python train.py --model="sound classifier" --dataset="acted Russian speech (Dusha)" --train_examples=26041 --gain_aug_db=10 --noise_aug=0.002 --input="waveform_16khz" --targets=["emotion"] --num_classes=4 --arch="mobilenet_v2" --norm="batchnorm" --activation="relu6" --channel_attention="eca" --drop_path=0.2 --depths=[2, 2, 2, 2] --kernel_size=5 --wave_channels=128 --wave_strides=[10, 4, 4] --expansion=4 --widths=[192, 192, 192, 192] --label_smoothing=0.1 --loss="cross_entropy" --init="trunc_normal_002" --residual_init="zero_last" --optimizer="soap" --beta2=0.999 --lr=0.0018 --beta1=0.9 --shampoo_beta=0.999 --eps=1e-08 --precondition_frequency=20 --max_precond_dim=1536 --merge_dims=false --one_sided=false --adamw_lr_other_params=0.00085 --ema_decay=0.99 --steps=4300 --batch_size=128 --epochs=21.1 --lr_schedule="constant" --warmup_steps=80 --weight_decay=0.1 --adamw_weight_decay_other_params=0.05
Rows from block 4 of a small sound classifier, named by matrix and row number. Rows with one number belong to one channel. Each number is 500 + 50 x the weight over its row's rms, rounded and kept within 0 to 999. All counts start at 0. Numbers have three digits each.
After each channel's rows are labels from the 100 clips, of 14976, where the channel reaches its highest value: "strongest on" is what is common among them. Only what is clearly more common there than usual is listed. The data: acted Russian speech (Dusha).
# convs0: expand pointwise conv (model.blocks.4.convs.0.weight, 768x192x1), inputs 0-191
# convs1: depthwise width-5 conv, stride 2 (model.blocks.4.convs.1.weight, 768x1x5, trained with AdamW), a 5 kernel
# convs2: project pointwise conv (model.blocks.4.convs.2.weight, 192x768x1, transposed), outputs 0-191

convs0.759:564482506427423580637573608530490441540507509563536538485466450496409528497468469531420534525498522485431537564454581476443541458558471494502592481568526574481496505548388423423559550531480537556455491481490425467556470504515529508557539471441501461545562522421428484499490428553472489577503440391490487500529507525517434554395494401469402454532415505525510601514464442509534480475597532518528459490452460483515464498472523499589484439619539480502471444510532532448564500530542523599483509571562466514499538540487540493507460449445411555501544491466424666451501488466443474523
convs1.759:500524557566565
convs2.759:481488412465459532541542440554553416530542558517491467401548533492381449467465557491530530484489526484503479568510504542491481511494430419490436506535523452515482444461471493629521595485487467499567527479438546416502503485490550455555594448464512550508454517514539526615595586471478553442428462368657450409513498567549468568494588443459527434575476449442478547506415492441518497546545480442532497445500511460472431489604488542460550478582531430521470579451511476430448463553512503503397485437524523571474551472438448487439564504601539553476543472486531468444549485481487506442
strongest on: emotion: positive

convs0.330:555517513628453527445555508529561491412431496453516529512479444465516437521505450485523531561507519430534421553541538405414475526449434588437510477558496439538513475443462450505517454515494432556543556414570569475556522447453455499529478516547487510521572390579557495423496551446496494606479594362470502442492494540508447618515502489482422567490458512484574636553600543520516418451514486521522486555509519566503430449418489483538413479545440454479598477497506525540451454389515585541500571526440428516504522542529518498515396464533473505491495488471558409487521489529462537523
convs1.330:447480509563572
convs2.330:518449454510569553554501525449492430521563459507463450465578489527567489496530571431554475467583555506513503470520594477470505568522492457533467560453452488415515449542513342542557484488477474499528513500454571562480444443376451444409494501461518428437424441528462520479476448532557498482538439424399510510520510553582520500488579509483550550493450529535478538435353531402542542496555503488574476498476390453497474523589482499609385442491506442451519586577477556505501574467465499490517490545513537479553462456525405537474440440524570506575476431376468444527495464535545469475
strongest on: emotion: positive

convs0.344:484507538513586461478452521487580540548511566557402549499474482471532515637503483404470467483470553511535528510554505514472478490433553583465420462574545473446487571515442477504446547621508432433516491565476449493494470456549522519428495571464532502491527515487504487444519486519355465512454492552555579439512461533563481454444521450482498477380498549532451570501550465510544530479402534531500377481495476465448570505438593560508555465478502588521458481473487532591488466561569492529475476388379525545510501486427486436414548532480532396629522498499525493599468479509428557592
convs1.344:488570558439520
convs2.344:527481536446510524522555473430518449519512493453539493506526529536506500550441485493425499599443570493437481543489545513461413667465414514462459480410505499450454515472503573537551493427513529527527496529448438477523460517484432472629396451497394496473528508463473483438428545523563496509621476573511501411472439507539599459524509510443454443597517502446497507528525478553421513483415375451507540420446571576507485565530516497549541457468550427506419511447484564510444478394527442450558511492461528531439407491446420565547477519409423467533487498504499476388435533504487573474
strongest on: emotion: angry

convs0.657:519501474533478525458485490532516428483508583497573486476491466480519427565474536532604503486506493532568425492464600501478510599446519541490520443582426507638527540376514560441540616445528503525529381595550514569507501535609445474532544535458474443505507653548489471488575479489443571487456591531525583387484491501439529517474426525536522467478492542519523437543564513493528533536426478521558547548576503431406528486480559483449450468490463462530543441510394558551506535438479540527563629457456504520465517513482493464557446453514565569516490465510471540425562454415484505469
convs1.657:483491559592515
convs2.657:441453580475527416410514470462560442584528477407517481460524486518476583436475504496500573454454543485435480479478460518553501507590473489456521547494501576527408471579502457508555479461518492537448501444480436488553632565546504413511498529448500585493527409508417512529478535463544480473511491523472519474428545515461562456482627510496557450567556496492422469566478523468530572386538524541516447511455560542567532568536494513537584518511586579454477535439524465501548565516510525536492635604524521569521418498484617532580437556540370524548451488609545576483498511477526469477
strongest on: emotion: angry

convs0.193:509512514492442477378559588460492494480523549531468511539510401458545417522442452577442574520373563497455500463591551488514442483521475604487453496478569494509433521501468526459506493456570407550500515549424506540461415496546515489508478531456519582537531542470517550494533560552436490538509376521450459498567417508516500468461590414520474437508483496559386482499472611450481522595594413532528432547555469526543506536546513492491434432579511541467496542556554555447424386496614556579459487533497425497454497545492528514518459546486517424414495488593486467503511594473461556490
convs1.193:549530406509514
convs2.193:478366496500452451498534541577464555420500501477491558531400508473456425363577486482595454469544564580505487557514498430477477440585516551549448524455555543486577424446582470538496453438502509466522494585490548518441451442527540525523451490547535332518562413536438553561528584514550391463502505536442462427526471517592465561459503473508509475579436483520493512621527580501504496490502530446469479440558473471547466576528595580477538544487444503552510470472543486492468446525474477506496460422522546464516497539541559477436450416470533533505528424503529507551507447455616454439
strongest on: emotion: angry

convs0.4:471500556619510449570446549492455525530469476550508555473478476473501437501436507441433486525524492571450552451499499513523447485388564515452482530455502613460442564385501504438427572536534507441559469540519481472556494475505457364523543603555435418439458485475546470447479459593407495514534547521455438432396471464542497455454614432552550502516581583452503464491530415462454476487518423475535536476490460416501516501543545507448509482470475489506436467572511503515465431481416525471472430526418504473521476414584478521367485558464530412532484506527563417519439553573474449567
convs1.4:545545473430446
convs2.4:475497476505516511497461453481500508482538465460481496435476624456474494467497489496432547565527504558479594511529418552413474451525443567477473457486392518506552511531448459608422547420426455472448530543609433507433518485496532521478519493413528459502465410470473527462598591455501543458524330547471467527574412567503470473561470474474516457491510523453469421558388476525537462526508450528514585375480511454412447493540592511500596585568468446474482541499549462479561492448413525466495440443581569465552556515522550492494594472494540500521496439533478550529427418450498530455
strongest on: emotion: positive

convs0.372:568491534501447541556546582551466497550471603485507514584493563547569539453478427609441488509451467480446465534446539542483424582555497436610561558526464484513469587527536497494488523478401545499498575429436454438541522390528499601456517453558560508536491536458534536504525527428474578412495515519589407524513460466495571506465508568500487504495479440497446549525582434479488442525523510584437470551508496443541467492464416496578493480463482481474429515449455519534449468573490471430502430371485523550491511549531512479493413533365483440438588436440435419582512568475484573516
convs1.372:430495424518540
convs2.372:477496489468453411546478491419433487497501460406435477383519477530463425556468500550515487491496522544541393462506496486585508521459615445514508546417568501582476468466572440527512522474449493525519508541520441492491568563498418465533521539562445534517503506662515455473509474573442592519597540496581436507504515583570526511454409467458499539568514554422530484479473494541627516538450441544508512447593574541505453540450579508549411381501499561483507521526451464473532472524433543466596477556474541524462524441444530433416570577556482484560494420497568526481491494451543418509
strongest on: emotion: angry

convs0.645:570438526556511489477472576421427545464434501701565567477482488438524528445486499481544529530568570508472466504471495468460559580536522563485561457416509525459522508466543465522546486512470541594525520529589530615509457533488547462527490473540518452496548499548581464490534448469461577539505551501524445437422562570476579499502418510459603545493520438449409452515443604497471474478497466548539388472476506414452516526400456523456476581557567404543430506568458509505508562508428481544534431591483513476513495382543474464503496485591459536549498566489455599483439498525456481473
convs1.645:561565516553538
convs2.645:592532443422551567507537594508509565445554500674478423421456491565532475558553479528546536554548543489432540507458453591460494562534481418496455446598541501475521514459540514464505560585442495536459496385539509466441438415570565391506512493513516450460463410475470514562562443439448499448521571455559463460478498528492517493486551532472392489446473582541496535497496478561498516434528571483471509506457469475593566565465470499550629591557479561501445508511462523462505558596475523541452523425478524434494502572549491478511438542435455505466477521546563616496535526515539429489
strongest on: emotion: positive

convs0.707:446502437588529512548434324626555555552497487514611494499492522505476462606466545544447476469537493519537497509549509471495424427572566447512504480528542541522404478538517544480550476500505464631492519528462486406543424500535543522502481482536556453438455467391550510459467455470470401455510511522451459459530479501534514587414466441436476535474478483497554541526491583475477509480527430514446435423539489523499450418472500463567395557542455466481491536465481491692469521472478480473519516456534441513541506512551389497558527610460472527386529527469544562493501432450524552499
convs1.707:423451548533472
convs2.707:537619494455575523468470553548493437477522521514480519499421366433505440461528479530530531529407486513513527535491535521486486408507566455489541643535554476570607466582559625611560424469481429401503485616540487430533473511539582515448468425444537476565583462493496612528560471484469435532543516464523526446547458451509495465482525495473555492513628541398500517579484538484498544410478391559488530563563414503531480526515442544525507429566491467482471492551492496483461488466500519583434558437463483538501521479539596494485473429486549511524498545528496546472478471536593516474
strongest on: emotion: angry

convs0.518:509557492501540559540474441559460509459485474548478475521528489571432505472475529478473363550486458545484427514481618515532521472580525476426563482470492513550503472407543620521485430568385436537467599507439519501384502466452511569499477498508481467616546403433499538593452469501520528458427487454488420558411567440494546436496526397434488544494492473462497514475374494508571503435509499532510417573517484474477525483598450549594526373458507549574499476573516534508428465546580502504482563516486560489482523540563534470481543478524581478487580494467434575508488449503450582475
convs1.518:579541564524502
convs2.518:495477549581538409504420519494513517531528523445522493468611576510457530543496406598515541534442600479505534542472493504488458525542514522537452518461533449528626586459535533578576499529490498470500411472519496423560520530548618509514487417569477535507431558588516502487475394501495556367477481433445569472496444556515471544542402499481508533558484553483505470550500557467477591532470461427445502501503506478448462504521497541531621538463551456545414424556515457519479453598499457496454482626473523403538617422538452436544543477476491507577572512489446433544534465503542571466
strongest on: emotion: angry

convs0.386:601541429545527527575561518449478466532510542533464509525423448483428496510524457500511571584518489486527488594460601445489407384487609472487526449501501474474480530512492455466457518500461424583558464462462405389456494507420474525405502525457504560549560475598536612459469475451515624542527450376539440471444437484446522510540511461564387497565436494537543584449472458490556483452490442526526520524469459493480539515501512559522599415511452506533554493489392410542565442474457467529480452553536514569519566488453412555499470481424389502445498527520531538472527513463485459492
convs1.386:511522551573562
convs2.386:510471435485380435430555454484583482453540432453562518483517472426542498479499557548476622464523535513497605599450605487491481477525483428574431465457467471502464482497430487606497447508481503541496511409536580451603567454376565395502495503520526506515573485476487480545526497440583465497458494497586481500485440534441437471462545483490572506563535565514559498490513548483518537535497595472485437456488556481395469514629508396443483593629541489606430523498561425528533523534462541527505440481510450522585443512519501519435481462456545514485490503403503479472471501466535568478
strongest on: emotion: positive

convs0.530:538462417508467511529403577509458516494447577595510576453427515554438454517500445487492484513448452412461519499474588533498487564532535571540545525459484513488512493447476462503465450582586481511481638549512556503461403558496433540496484489479585578517561494471594484478560493497457584451484472612461485433547478450481495513510503400431522450512458516618462502549465473485378487517503459507580427463526608461517532462446575507402432541449555473504564443558559451577583456463459504533457483462491464537501468519620512496522466493626580530500472504548499464599406472519487537486
convs1.530:436461425512533
convs2.530:557440547530494470448441495436510433532513494498534418461551545506443503485424623557471532488405424485546436486492515508478525521450537544642468481523494426537519510505458471444509481540531566480455454407491525470514440394474501440440504521396437470515523511492402505501545632459459460573522517561432459422585476567470439579530531511434481516525536461524439485539495423455551529410487509470447538493481551389479581489511452473478567522550454597509471599522507462505451462492553522571491539485535396519428500506525488526474542538561524492575449392467532500457541456459446441335
strongest on: emotion: positive

convs0.3:572478463517480433559448478419505507544479512491527513529508542533593409419538546528409477505515525507497548541506516440484557550551471461507533459485524612507491533510548502464508474479607530452518427497448550424450430526508554455615488525523596514561437569547536549568500473563471479449577393450437414546461531485558481538589454385492438577561474551437478490431476652471544531458445528565445539469481533508503529501539492441381428436515558552468453591482508580483452501449473609394472515513538466466569573559518508431515464528450462478492538479495551476501479456571428494455
convs1.3:430439440511517
convs2.3:462470527561457464493554523480573491512491553415536470420496596508504500583554485481482473500488526549451422493565466516563555553503577596489526480427431507559551510497537473482482507441521473504537499491557496514449534545488572536588490492482416478462642455559466463456511576493473482563448540552512481496481450525516434521473478461503430475404481535555488444576493408656533522525478573454528489493405479517501526446576420453548487496566539520453453579434585523477472427523498443435526481396581416466551495549429558446492454581430355525551587447550534490517382481459470526471
strongest on: emotion: positive

convs0.412:481544560411457466539560543498582456586445444564560563455488484435530588491552455571463524499454496462594528453422467529555455513595662517429555538506537508449552505371432482418537522473507443434495585462589509497489535441392475449522445472538454505512551483525450461486504425451482488513451539452465486454532506478480478454491482491538473526575492528510567525539562467401503452527523530452511579520451545461480591542466551594542444517497440511593496540455507440575438573442536459527416463484413509455583522556620498471473588486476497494549544569451456457472440510557537476540
convs1.412:444460469543570
convs2.412:546490398604500471391506497476545591496498464469481479478558537459493529496448555491460512525477495508512506533511432455510413528501461552512496512494529511477599456414501567407517406499507469481507518533447491577633483448385524524507510447627461489527530530457495441435490629412515409516508412479525518456445487433594510513366549484491568548479471441492513446491579497587549482572490545528399479492450445532449443530429455560510435425489497482543489434505460477323483474442457557583503553525500553560486429528478467535463496474514529470574430488485481498560575461533526509469
strongest on: emotion: positive

convs0.195:449469554471466582515477505430525484516530449489417577536514447609442496575493528408465428566581403613507555603465486515518503498497489429471543454522488471546484395456482460510453502553408515499550495430507528448473614511468482463493471420517534543506432478452458582424534479505448506553448601541450465477602468487549487527476536525479543512535476444456459522436445463485548514650550441501571459444505493537569489544440470433527469522404465499434440531500416479496430529536470577516512554475494508466559527533486384507416491491545465592527500524499464596500470570378562449450
convs1.195:544440466565540
convs2.195:511482533570529515534510506543523581518597473510453502470525466530517406447507639410506428459554484482562544474458465516606459533561537584518427526577575553451482565534484592538543591560554501477500473501473564520536510509512518428575429461471466579453464623452505505568396513428509500504442563538521545497474481544572514572497578473411407526526534495524489507552503472499519516537534430566538457524532464546449406592437462507521477580426440474494470531496421466465524582498580459497447389573445455451478605516459462533506565472474444441502455532482508405521522544549523415551
strongest on: emotion: angry

convs0.56:497436461501438505488591495543489507473581555425548595480510465465513501472532489480432582509505458577473530474448456548536464557583454454488507513470485558414485547499599484411414400509482428525516465506548514434490488467499481462588505495553584405495492589507506559521496472463574323475533391481493435495496536488561555387427494630518508562466483523451497510514530542460571494526446513439490478437525595528514543459441475468505517398503413460574460545438603465469468487421465407535564441499570530546448502582552533389534481499545478437549482492538479450509551494493503526537
convs1.56:453515443556560
convs2.56:431518464532427547469547417369531559474582410487536558534531478511482584528403574585519500569542449530418472423483485503508478479547555557521522410453586415470433456508492480443538433549418479533494495500465448511560576500459531481494441527555619558472573572454536385575461556483433469532502544441526442466393427520460493534533574509565474486495493429446577466405493411473465497529534515600432502580512520493557481516597495488479455444453444432555528508558391555495539493456500570475488459505503499523503507422536496543535501492511525525436464527494494478492503555575569398534
strongest on: emotion: positive

convs0.393:486510423456544455504550480528440482483483425454485522560540485505484463481443500497506500503439523535509499539547569537502454466536579538482460543514513547416450506436568474570545459477528512558432498510478523475552444442557462518568527485471656527460475529549564433441513591546561529444556513458367564516473516511520469452467378531426496517488560526553427462448656490572552509538531580497531467478532419437472593560475583595529504624472520493569527550526518497516501457504454523557523599572460573413463409472595528493493521407396491437482534465518458543519426535554433504480
convs1.393:447504444479578
convs2.393:569441510449566499558493492509563541487559504382500456517605488560471410501519518487523485498533630485575551445593501544475511462504465469563415546440559435478493542488476587486539517528505602559501490457459411503528504491564469508477586461495473550587494501494451392466458452490491566497474494552501486636486506432570484496572524501429675552539485506527519493460541538553372495553563456511527531469498559513487488580447523529492496519443491510454391562530551504558489455437498497485568483614493564518463591429469534546550495484433549503496495452555586535395475476520548585528
strongest on: emotion: angry

convs0.208:547496420463476447541468491481473413500412494477497508465431516488420475473478436438527617505506444542479478474510530462427606526481477425468556431524520570450517520558564487510512556518424480576539482565538431413461506580526475481484531514472475507409405555486526514446496492488565443459478486517516641433474547548580409445556479535562388492518537474469547454470537420514451427545515405549497541553504557387467503441410506471558483459506584488548552538546472420573474446509475527520472491466404410459530577515444550515465532565516540492470423517412643473574486463442472498487
convs1.208:408497440520513
convs2.208:555363427472491537502495403449497517517528569419466571510462473531510432454562543547390545443541427480416443569514409540476569468478422492565529530445521500576415477461461487476544451490590478500518540515403462480512531425535546439532413511424453636502475456412527550509474485433534403552505560542577533532503417528513486510580520556412515525428514467492506468537531417475375468630509548554487449489535481535527486511541496526480487536502541533459488445480483408532471515478554538529452464531433528516509451479536488541545444533568567549527483523482532444380557491565481437581
strongest on: emotion: positive

convs0.631:453624484449447459364524472507480506514487499430493546501481529513460520545555528607555547513592456565546479473428558463514489528547387480437433544472544536477568420502460507458537520501455487504591566395414572543524494520562480478447470527451485584568422521606502538429505562435513488488407562443449509491431446477440491565489457550476523526486559486491543599502450428427528490532491470487440469428547571474512456490484489519543474413504486530444513521644574487505522515453475544509518531471499482573419487455446509568438460455467541532445542421481569424493473560421600583444
convs1.631:448583490476453
convs2.631:481565541512456478546461483441388511452541596503458504506480518537398433485576505600419456438513524553515481495576494541497518497507576532478485553513536516434483430532475549488490515523521482509459455395524547546507400476395520511428512541472463451519445539521453509538471435415522372556530461522458429458511436545569449527602529545618533519412523511472446494527440446600542583524387536462431491503570553488496448466487477465578439553463514596463432533523449632450532488488531499523545463477581511527465510477595442460465454418480491535429482442464498430514568565402477506504
strongest on: emotion: angry

convs0.686:578456482528585488511427426516500475510470535524449534487520438490526409615519405473544569471426473535586468506510480491477551506494416511509529468447455395390477551454441509527568442454527436547440532435471424488549483517530519498474446611534466332516491507518441516402543437439512487477529441533432399441474501506494507532449534573569421514473431527506531499522476491570402457449489497449525455418546561533480548438512504546542377507442575509482509565522570418532559494510499523576459512563530509459560419430495433472483535519545384549450471503571582435518463474516488535513
convs1.686:590553482499464
convs2.686:523496432466514578413566460479467433470532494611422497538514506497533485414519569450448452513620532477519541477465434533533578476506576385579530449505422405478545534573574510490492530520460497549442391503377499619470443545515520449469438554525427570531473493527459468476477558549583448467428457528572571543528468516528522539575449559433480560489432428444487510489425571491493456487495490530519603563547471445455523508449468493484480529544437466511490351492512519575589457538505407402475512469481514535510508495469508474508436511506437524470435463456585464490488466453417443532
strongest on: emotion: positive

convs0.25:543499508530418511404546543514483405549495554555573520531533526521482384597527509480577482626425434534544455484448458435520519390511514523481474451490505447498479508583462506412428503523505493488533482478485596584426443485464566518389529529587440474528492520431483532502513372561403542480462485431454543465482573478502544486529552499534566617375447449523495562484490491458505518533543601583410467564555514539500503532480447432487499409461465474524490516493479521510558571452492495555569533487604493606511458553448428471528469446559522518553499437459433531485439488494541549537
convs1.25:558568453459476
convs2.25:502485596444393494569466545525443517528466552472518477469505500502513514444414522493531488465484413459463535506497473591600482399484420477455453515448414533468462510470513587452479449548566540454569374415550456461559495468466556612502458467424563442539559519550590486460477459504443477588523464470543501534606551458490486510591520492510524516522508490558469459602518495501437436486466593599439549533523483555498587525527547542581417457486514480492571506457573540543482454496566411489481539563409441493407517496623502460478530442500491547416567480498505527557517536448607513511
strongest on: emotion: angry

convs0.83:478481559492507545415550448519498462429578609545585524490620432398495552446562570424405572498475509475526482572372524531546456523542496453437551464498584446448450512461494552565510460555538477598517510461506432527549476474517528484440512501527538493563540454502465531632523488470446517510576504436473579446472477504500480440445464535444518454462487503484529481481498457500528528539512430418544440537495464487487572647455549571435526465414535493448444467512474487533495550482584540564508594512423515453605425430525490552508425604588535524519564431541459478509474506500527533572
convs1.83:457493563568545
convs2.83:489478523552405460551565494476479484545502494556486537402514430522439455437522477573511494511586458498517420555514509472644490569525504496586561522531518550436530466612506536507490515554533472588493526472482488434552472473542506530596501501532466467447540547490523554486490486595487508552552551578474488541384491437525612567497509509522468528514408428448498500467592499532497507550414435487503550498519478537460563521479497544465506440559494478447413361418501552437426509484571641455607515450460475497476514450582584526433509471536518492440495462502539396382478528488485603467
strongest on: emotion: angry

convs0.155:506523530509450462548449458422586450485528420560444545610522542454536506572539512589547436512442453567556621510505512440543437495568472568479545490545493540493586520552437580463448535529538461555560520574448549475555431461584442538503560425542410514500460543409520440599508436525409519489478559517477414477485559421578504477498410434461491515467543440492563495574501514438437582495456509435544477454540451487573503571490478488489388452564480397558452488505531428538472495462504574505578542524527532487501411513536501531495489526428554518483593506433502464545579466445494564465
convs1.155:481571493492416
convs2.155:453498428414531513434465520450626442458455495346526515493499573502525419477521455559533440484519562463530485629456475475496504566424512450466457478528404488497556506519577599556445536590515501428489490499460466477445512547522517530539505524573485474458545481478483544497497498450456500588447512412556469465494498493430561505471533549485528528479455505490446509589469506461604552491473498576491559516456446471539541546536546474480463543468504578630440465498527562486541504464592546561556475444450455593500403443426524491493326514565490574372512414529493520551477496544495454528
strongest on: emotion: angry

convs0.447:458447458455568478553540538415467540387534576580525496506458558521539481437536464488584509482462551526444501493569531582440562526396465455380554424520510571422483523480556460539443505590448540512513494507490491500499573435431465485444437453533480545500490527594456431425451544486446522481471473500469512568535488498506474429431445535563439472455502419532408512537495457520477426506448473514503489491462541366365504504513530528521465421544475413607499582410502513432488503495562561435431515552449437524410504446453438549566505539485524535526471496468564553524390397486475497528
convs1.447:523607477505496
convs2.447:428535360554477561521474518463460581520410536520426383493470470530511479457496515434622515504466495444447485493437541487463467430523458532537562550426513500598473461553500527471528490493502591566490481528544491488421481526650518519452536523511596407536516551510496493468570485497532539472576602499506435505482567490551511490479569451482485520526519464516470438439472496534484442483521531518569485372491463524443423534529553453457490528542453532468445535479493517560546548601433680507507515493607568463512451477505575526563431502405492471509544390445454466456433534556475485550
strongest on: emotion: positive

convs0.558:552516479488554498582470460494485536505493493527559512586514500423534426445439578509460538481498437534559433492501492421502451522504435500391414452518563465459565562552493429398445464479567457507500533529600435395530474492444438504534439456437545551586563528543511454487565479486409479490433445525607506489473578459385454603587492443497563570436488556479512606507505473498381453503551625525496493529473462526557461488448466494520468468517450527478553491533431555591464454560477551476590540557501421486559546506570474511452523442552489505496473551475497545549393567534513477547
convs1.558:431468527547561
convs2.558:470467412514535481492498522501451485549523481448465504528541432582490540559609533476440377542463478539543489483471441416496497459452539468405438481479590480439550534575535496497503473528461529474478578474501462567538598386497475539496540514485421401509478533531553430437501540532508383420428446448488489467462561551532512525445524498497473563541476481612505391507468510529495509443490536487543511531453432555543455445435513450518444466550502417487510478595511513555442509487438494478425623505586402444597462552396384535518532533478515411538449473389480459513423447470474490497
strongest on: emotion: positive

convs0.95:503443449470514450603480519493562475573532473597467471487454555439481427558512537458481513508524506360514529453515545519470573526558564492457505530523480526498485420496543471528582505491468505519541470482503543591506523449460637537495454524464562524525478518550513515419467519540463513542457448462563441497522514468561381460511443574556540445546535390588496449556614457397430504462547490563573581584478604483510474533435463454482566363561539445584535392488510509498557407447440480525442453510468463495543513541504605493514528462497515582477451505525562487560522393533495535490
convs1.95:557473436486566
convs2.95:572545619572533495502525446406397446478538506578555530450479388537477520456436456527463525445536398457502594529508468623544475549525576559493572458550497577504483509490464491475455506478474577497508475499456561468498501467515489446552448517532552473586501532562556438604550543430490488527486476535555563453485489562526535532414503455489419485586528442600493460564460507476576502380427539438484558556502518488413524510461456474485543452539585484424506435454579550484455501476439523469472431529459372546461490504553452491509449470481545453516548462545514376494497572524574546574
strongest on: emotion: positive