From a checkpoint of a small sound classifier: norm batchnorm.
Rows from block 5 of a small sound classifier, named by matrix and row number. Rows with one number belong to one channel. Each number is 500 + 25 x the weight over its row's rms, rounded and kept within 0 to 999. All counts start at 0. Numbers have three digits each.
Before each channel's rows are labels from the 100 clips, of 14976, where the channel reaches its highest value: "strongest on" is what is common among them; "loudest" is the band of the loudest frequency at the time of the peak. Only what is clearly more common there than usual is listed. The data: acted Russian speech (Dusha). In brackets: how many of the 100, against the usual share in percent.
# convs0: expand pointwise conv (model.blocks.5.convs.0.weight, 768x192x1), inputs 0-191
# convs1: depthwise width-5 conv (model.blocks.5.convs.1.weight, 768x1x5, trained with AdamW), a 5 kernel
# convs2: project pointwise conv (model.blocks.5.convs.2.weight, 192x768x1, transposed), outputs 0-191

strongest on: emotion: angry (38 vs 18.2)
loudest: 4000 to 8000 Hz (53 vs 8.2); 2000 to 4000 Hz (25 vs 2.4)
convs0.190:460473547490522520468514493496491533540458503479502500501531534499530467523508522487492492500488517557531519526514509472516478534493499548488513474525493562516474531503516517513474452492512504483471470515514530502560503492501498507504484528492476483480495485493513523536445481503500492521490468486504494472552530502503528521524510493533507493462519503525505533536469529556478548475447501490500527539494498470477460483480505472473499495501492490515535459457508500484495606477538508499513497551498519517492501498502476494474506469465505499499472487513506552516541502482494517495
convs1.190:474482509537526
convs2.190:462510530456540481490518467466482512490514511480512513500529550486492520500520517512504463493498486474528480505493501509518503485506495489500543510453514557494488514477489495524543522505540517519528515478526505465523491502536476474511486528498470534498483485507494544490508576515515521483500495548504550485494477501549489520481486467480517494503497484545500536509512532496533497473437498492494464461525513452515494486488497470483505510452518516532474502489506494464481531513452479501548457480508500521493508509498541517496601536502533558537521517490488495524498510495527492493

strongest on: emotion: positive (55 vs 18.6)
loudest: 250 to 500 Hz (47 vs 22.2); 500 to 1000 Hz (31 vs 8.6)
convs0.761:503521517466455518503486524506501532481522524468508474541535491454490468548470539473475490483508459524514505485539445508514488497487520535517491483464506531521472508452527501520491485522509522516525479504532497446521486452499512459530514513477488529504488526509547470500503494490543466528465509494490493486510510506489529461475553534490524501454470477511492456462465474465510529511542474449490481477469508443472493512511500510535490500475492480497512495476500543503477486471501471497528479504483510505480487546472496501480506532481551523491520521554502504446514519510479504522
convs1.761:468486527501466
convs2.761:533468530509468513492491516471506515483531457478450518534485535493487494512467482527499552502496474461484511486521483525492469504511506533463498503518513468420490496525478531519502474485494453451548498521452514478488495535458435493486504486521470543478502471491475469484496479480505519519503492507491549486475498519509452490512483460493511492475519491529475486534497526484532511468501475488524463513497524492474501549532513502486543484494506508502507528537492520508479490488483526494466520467512585515518492495481520491510488552518477489461542505466513480460522516510471520521

strongest on: emotion: angry (49 vs 18.2)
loudest: 250 to 500 Hz (45 vs 22.2)
convs0.507:482543503501486512511489449511492518508472530476504474527502510477492497563505505465474509486472481524520482493476559509511436512435503498493481513496510517487507485444528452488513477515503490462508501502474515549523503512504493487515480529487514554489492479481546471450483503512486491491479533512491485514472535523481460462494498531534504496510508472490514502517489470491565497528503487494486473496500532469541519492542510504455485519491539497478494429476517507496485523550514512495462503504507481537466494505488504429500520452465453541485514476492510532471524499496486475478
convs1.507:483459532503487
convs2.507:474516494480477463490469542532505468516509497508449449511501501469504487537466447497530497491476510481466507510566549561517532513465504489549509509475521516540533489488486511515505477505466453492488487460495482522478505502506523513472535534474524500508495497484516526507471450512515499538480532505484520520517536514518509439502526463476479526491481468539522497466493510477488530496505482499478491516546467527488492527488469494528518495492516508504492480516525464538511528500487493480549545482525528520479470507513522498512460461535502505524468500499506500468428472499497498457

strongest on: emotion: positive (38 vs 18.6)
loudest: 500 to 1000 Hz (42 vs 8.6)
convs0.177:547493494521498493486527496495520511496508499511521459490522503474526510499511514506490506469486506527526524546548507464503477528461507491502494485497470523512524549542481477497500473475497487521476466469441500533540491479474542539512519499522487453542527498527493514473516476468507486501506499448500506534543445471500517461505501509460528496521510492459542554522502507524501495452508536479505461486513506509513552525532522480489494482487537516510507499443519504519524469520516469563554486506454479483485483509500500455467512502529484493464505526511484516508472497529526537459
convs1.177:462529503482478
convs2.177:506514487531481515476483483512479499483509526464514476476529465497539468473497487492470461475527521496541501493516487473475478503510505515505489473516522468510481516520492439505533486498524497485475452484465473515480515497472493472423436471486503507508495453510502518499511493502533512535544517497519471503523506523501523556492500488519498475507529513470500535528498528536544495501499511523489500530469544482508526487494521543498496509508568499554484472486491545472490459492470512498451505493494480465488515548492502475496496496483500442450447463531484499491527466503509530552

strongest on: emotion: positive (46 vs 18.6)
loudest: 500 to 1000 Hz (41 vs 8.6)
convs0.567:521505492482508500508512519478495465454524485457481530502505462488560535505531486470503467529528466470490510495503526516504497503491525433504503490522557490473496498482544468462523509532523492514514498462470460499500513499476483513533505468488509477500524486501538485503471515497523490468474455440502507505479507497481486503481498533504509471501502507534494547451510500471521509517495495521479557540521475582538456510528484508493515541490520496540530483495491474492507485511460488515487504479514483472482498530559462508517504528530452466448492510544515496471490529500479496528
convs1.567:496503501455533
convs2.567:502462473479483525543523525495504501519509482514504474501505478522470526494520468521493520531547530496463509497480511513474469524510520533533491510508561510485491503483526520544533495503461512526485514516523468520477462488489495498508495497521553526522533487489500478511467503548480523530498500485482503502516491464484529495510491458507525488469509515492487534520514518538495469465508482468498519554515478479499495492509505481512489505489470460537491542513524519474492559555480476518521470558502498500530522529510515549507526417515503530512539518514519452505459551480565509480

strongest on: emotion: positive (38 vs 18.6)
loudest: 250 to 500 Hz (69 vs 22.2)
convs0.219:503461499512482538525459500505517487468519517527522507481515452530551542522513501481537527499503498478453463502536504560474478499535487462501534507533440521500513506496504491480499500509510468480496526478518501508492479517493517479538507510538483465518489506508515518483532527466517522496530482488496476501531485516505486454489446451490446516495488524468508522521531561501505456533487489490529520486506506520523526578472447510518468457507457529500493491525544481481525482485491518493536499477500511525487503525527454514526508448496482510505516525508517543525518495487508483535
convs1.219:497505510503555
convs2.219:499459464516437495471500515499498549491482511514467530499507530504484514513507502559535524513520495467434516482482514506498479488480493579513495543489509451489539514495512481477485528512487503496531475489508516517488487502484495499499485487507507501510522477478484507525481476494496519543450491490549509450496514465489514496460495477520469522475520512523518540466520465493490490480477500507467478557513508454481470517450500493480478467521492509485477527498498487449498466524520510504453524537502490484511502534528538491517475441432468477489481485495499463503483475481470505554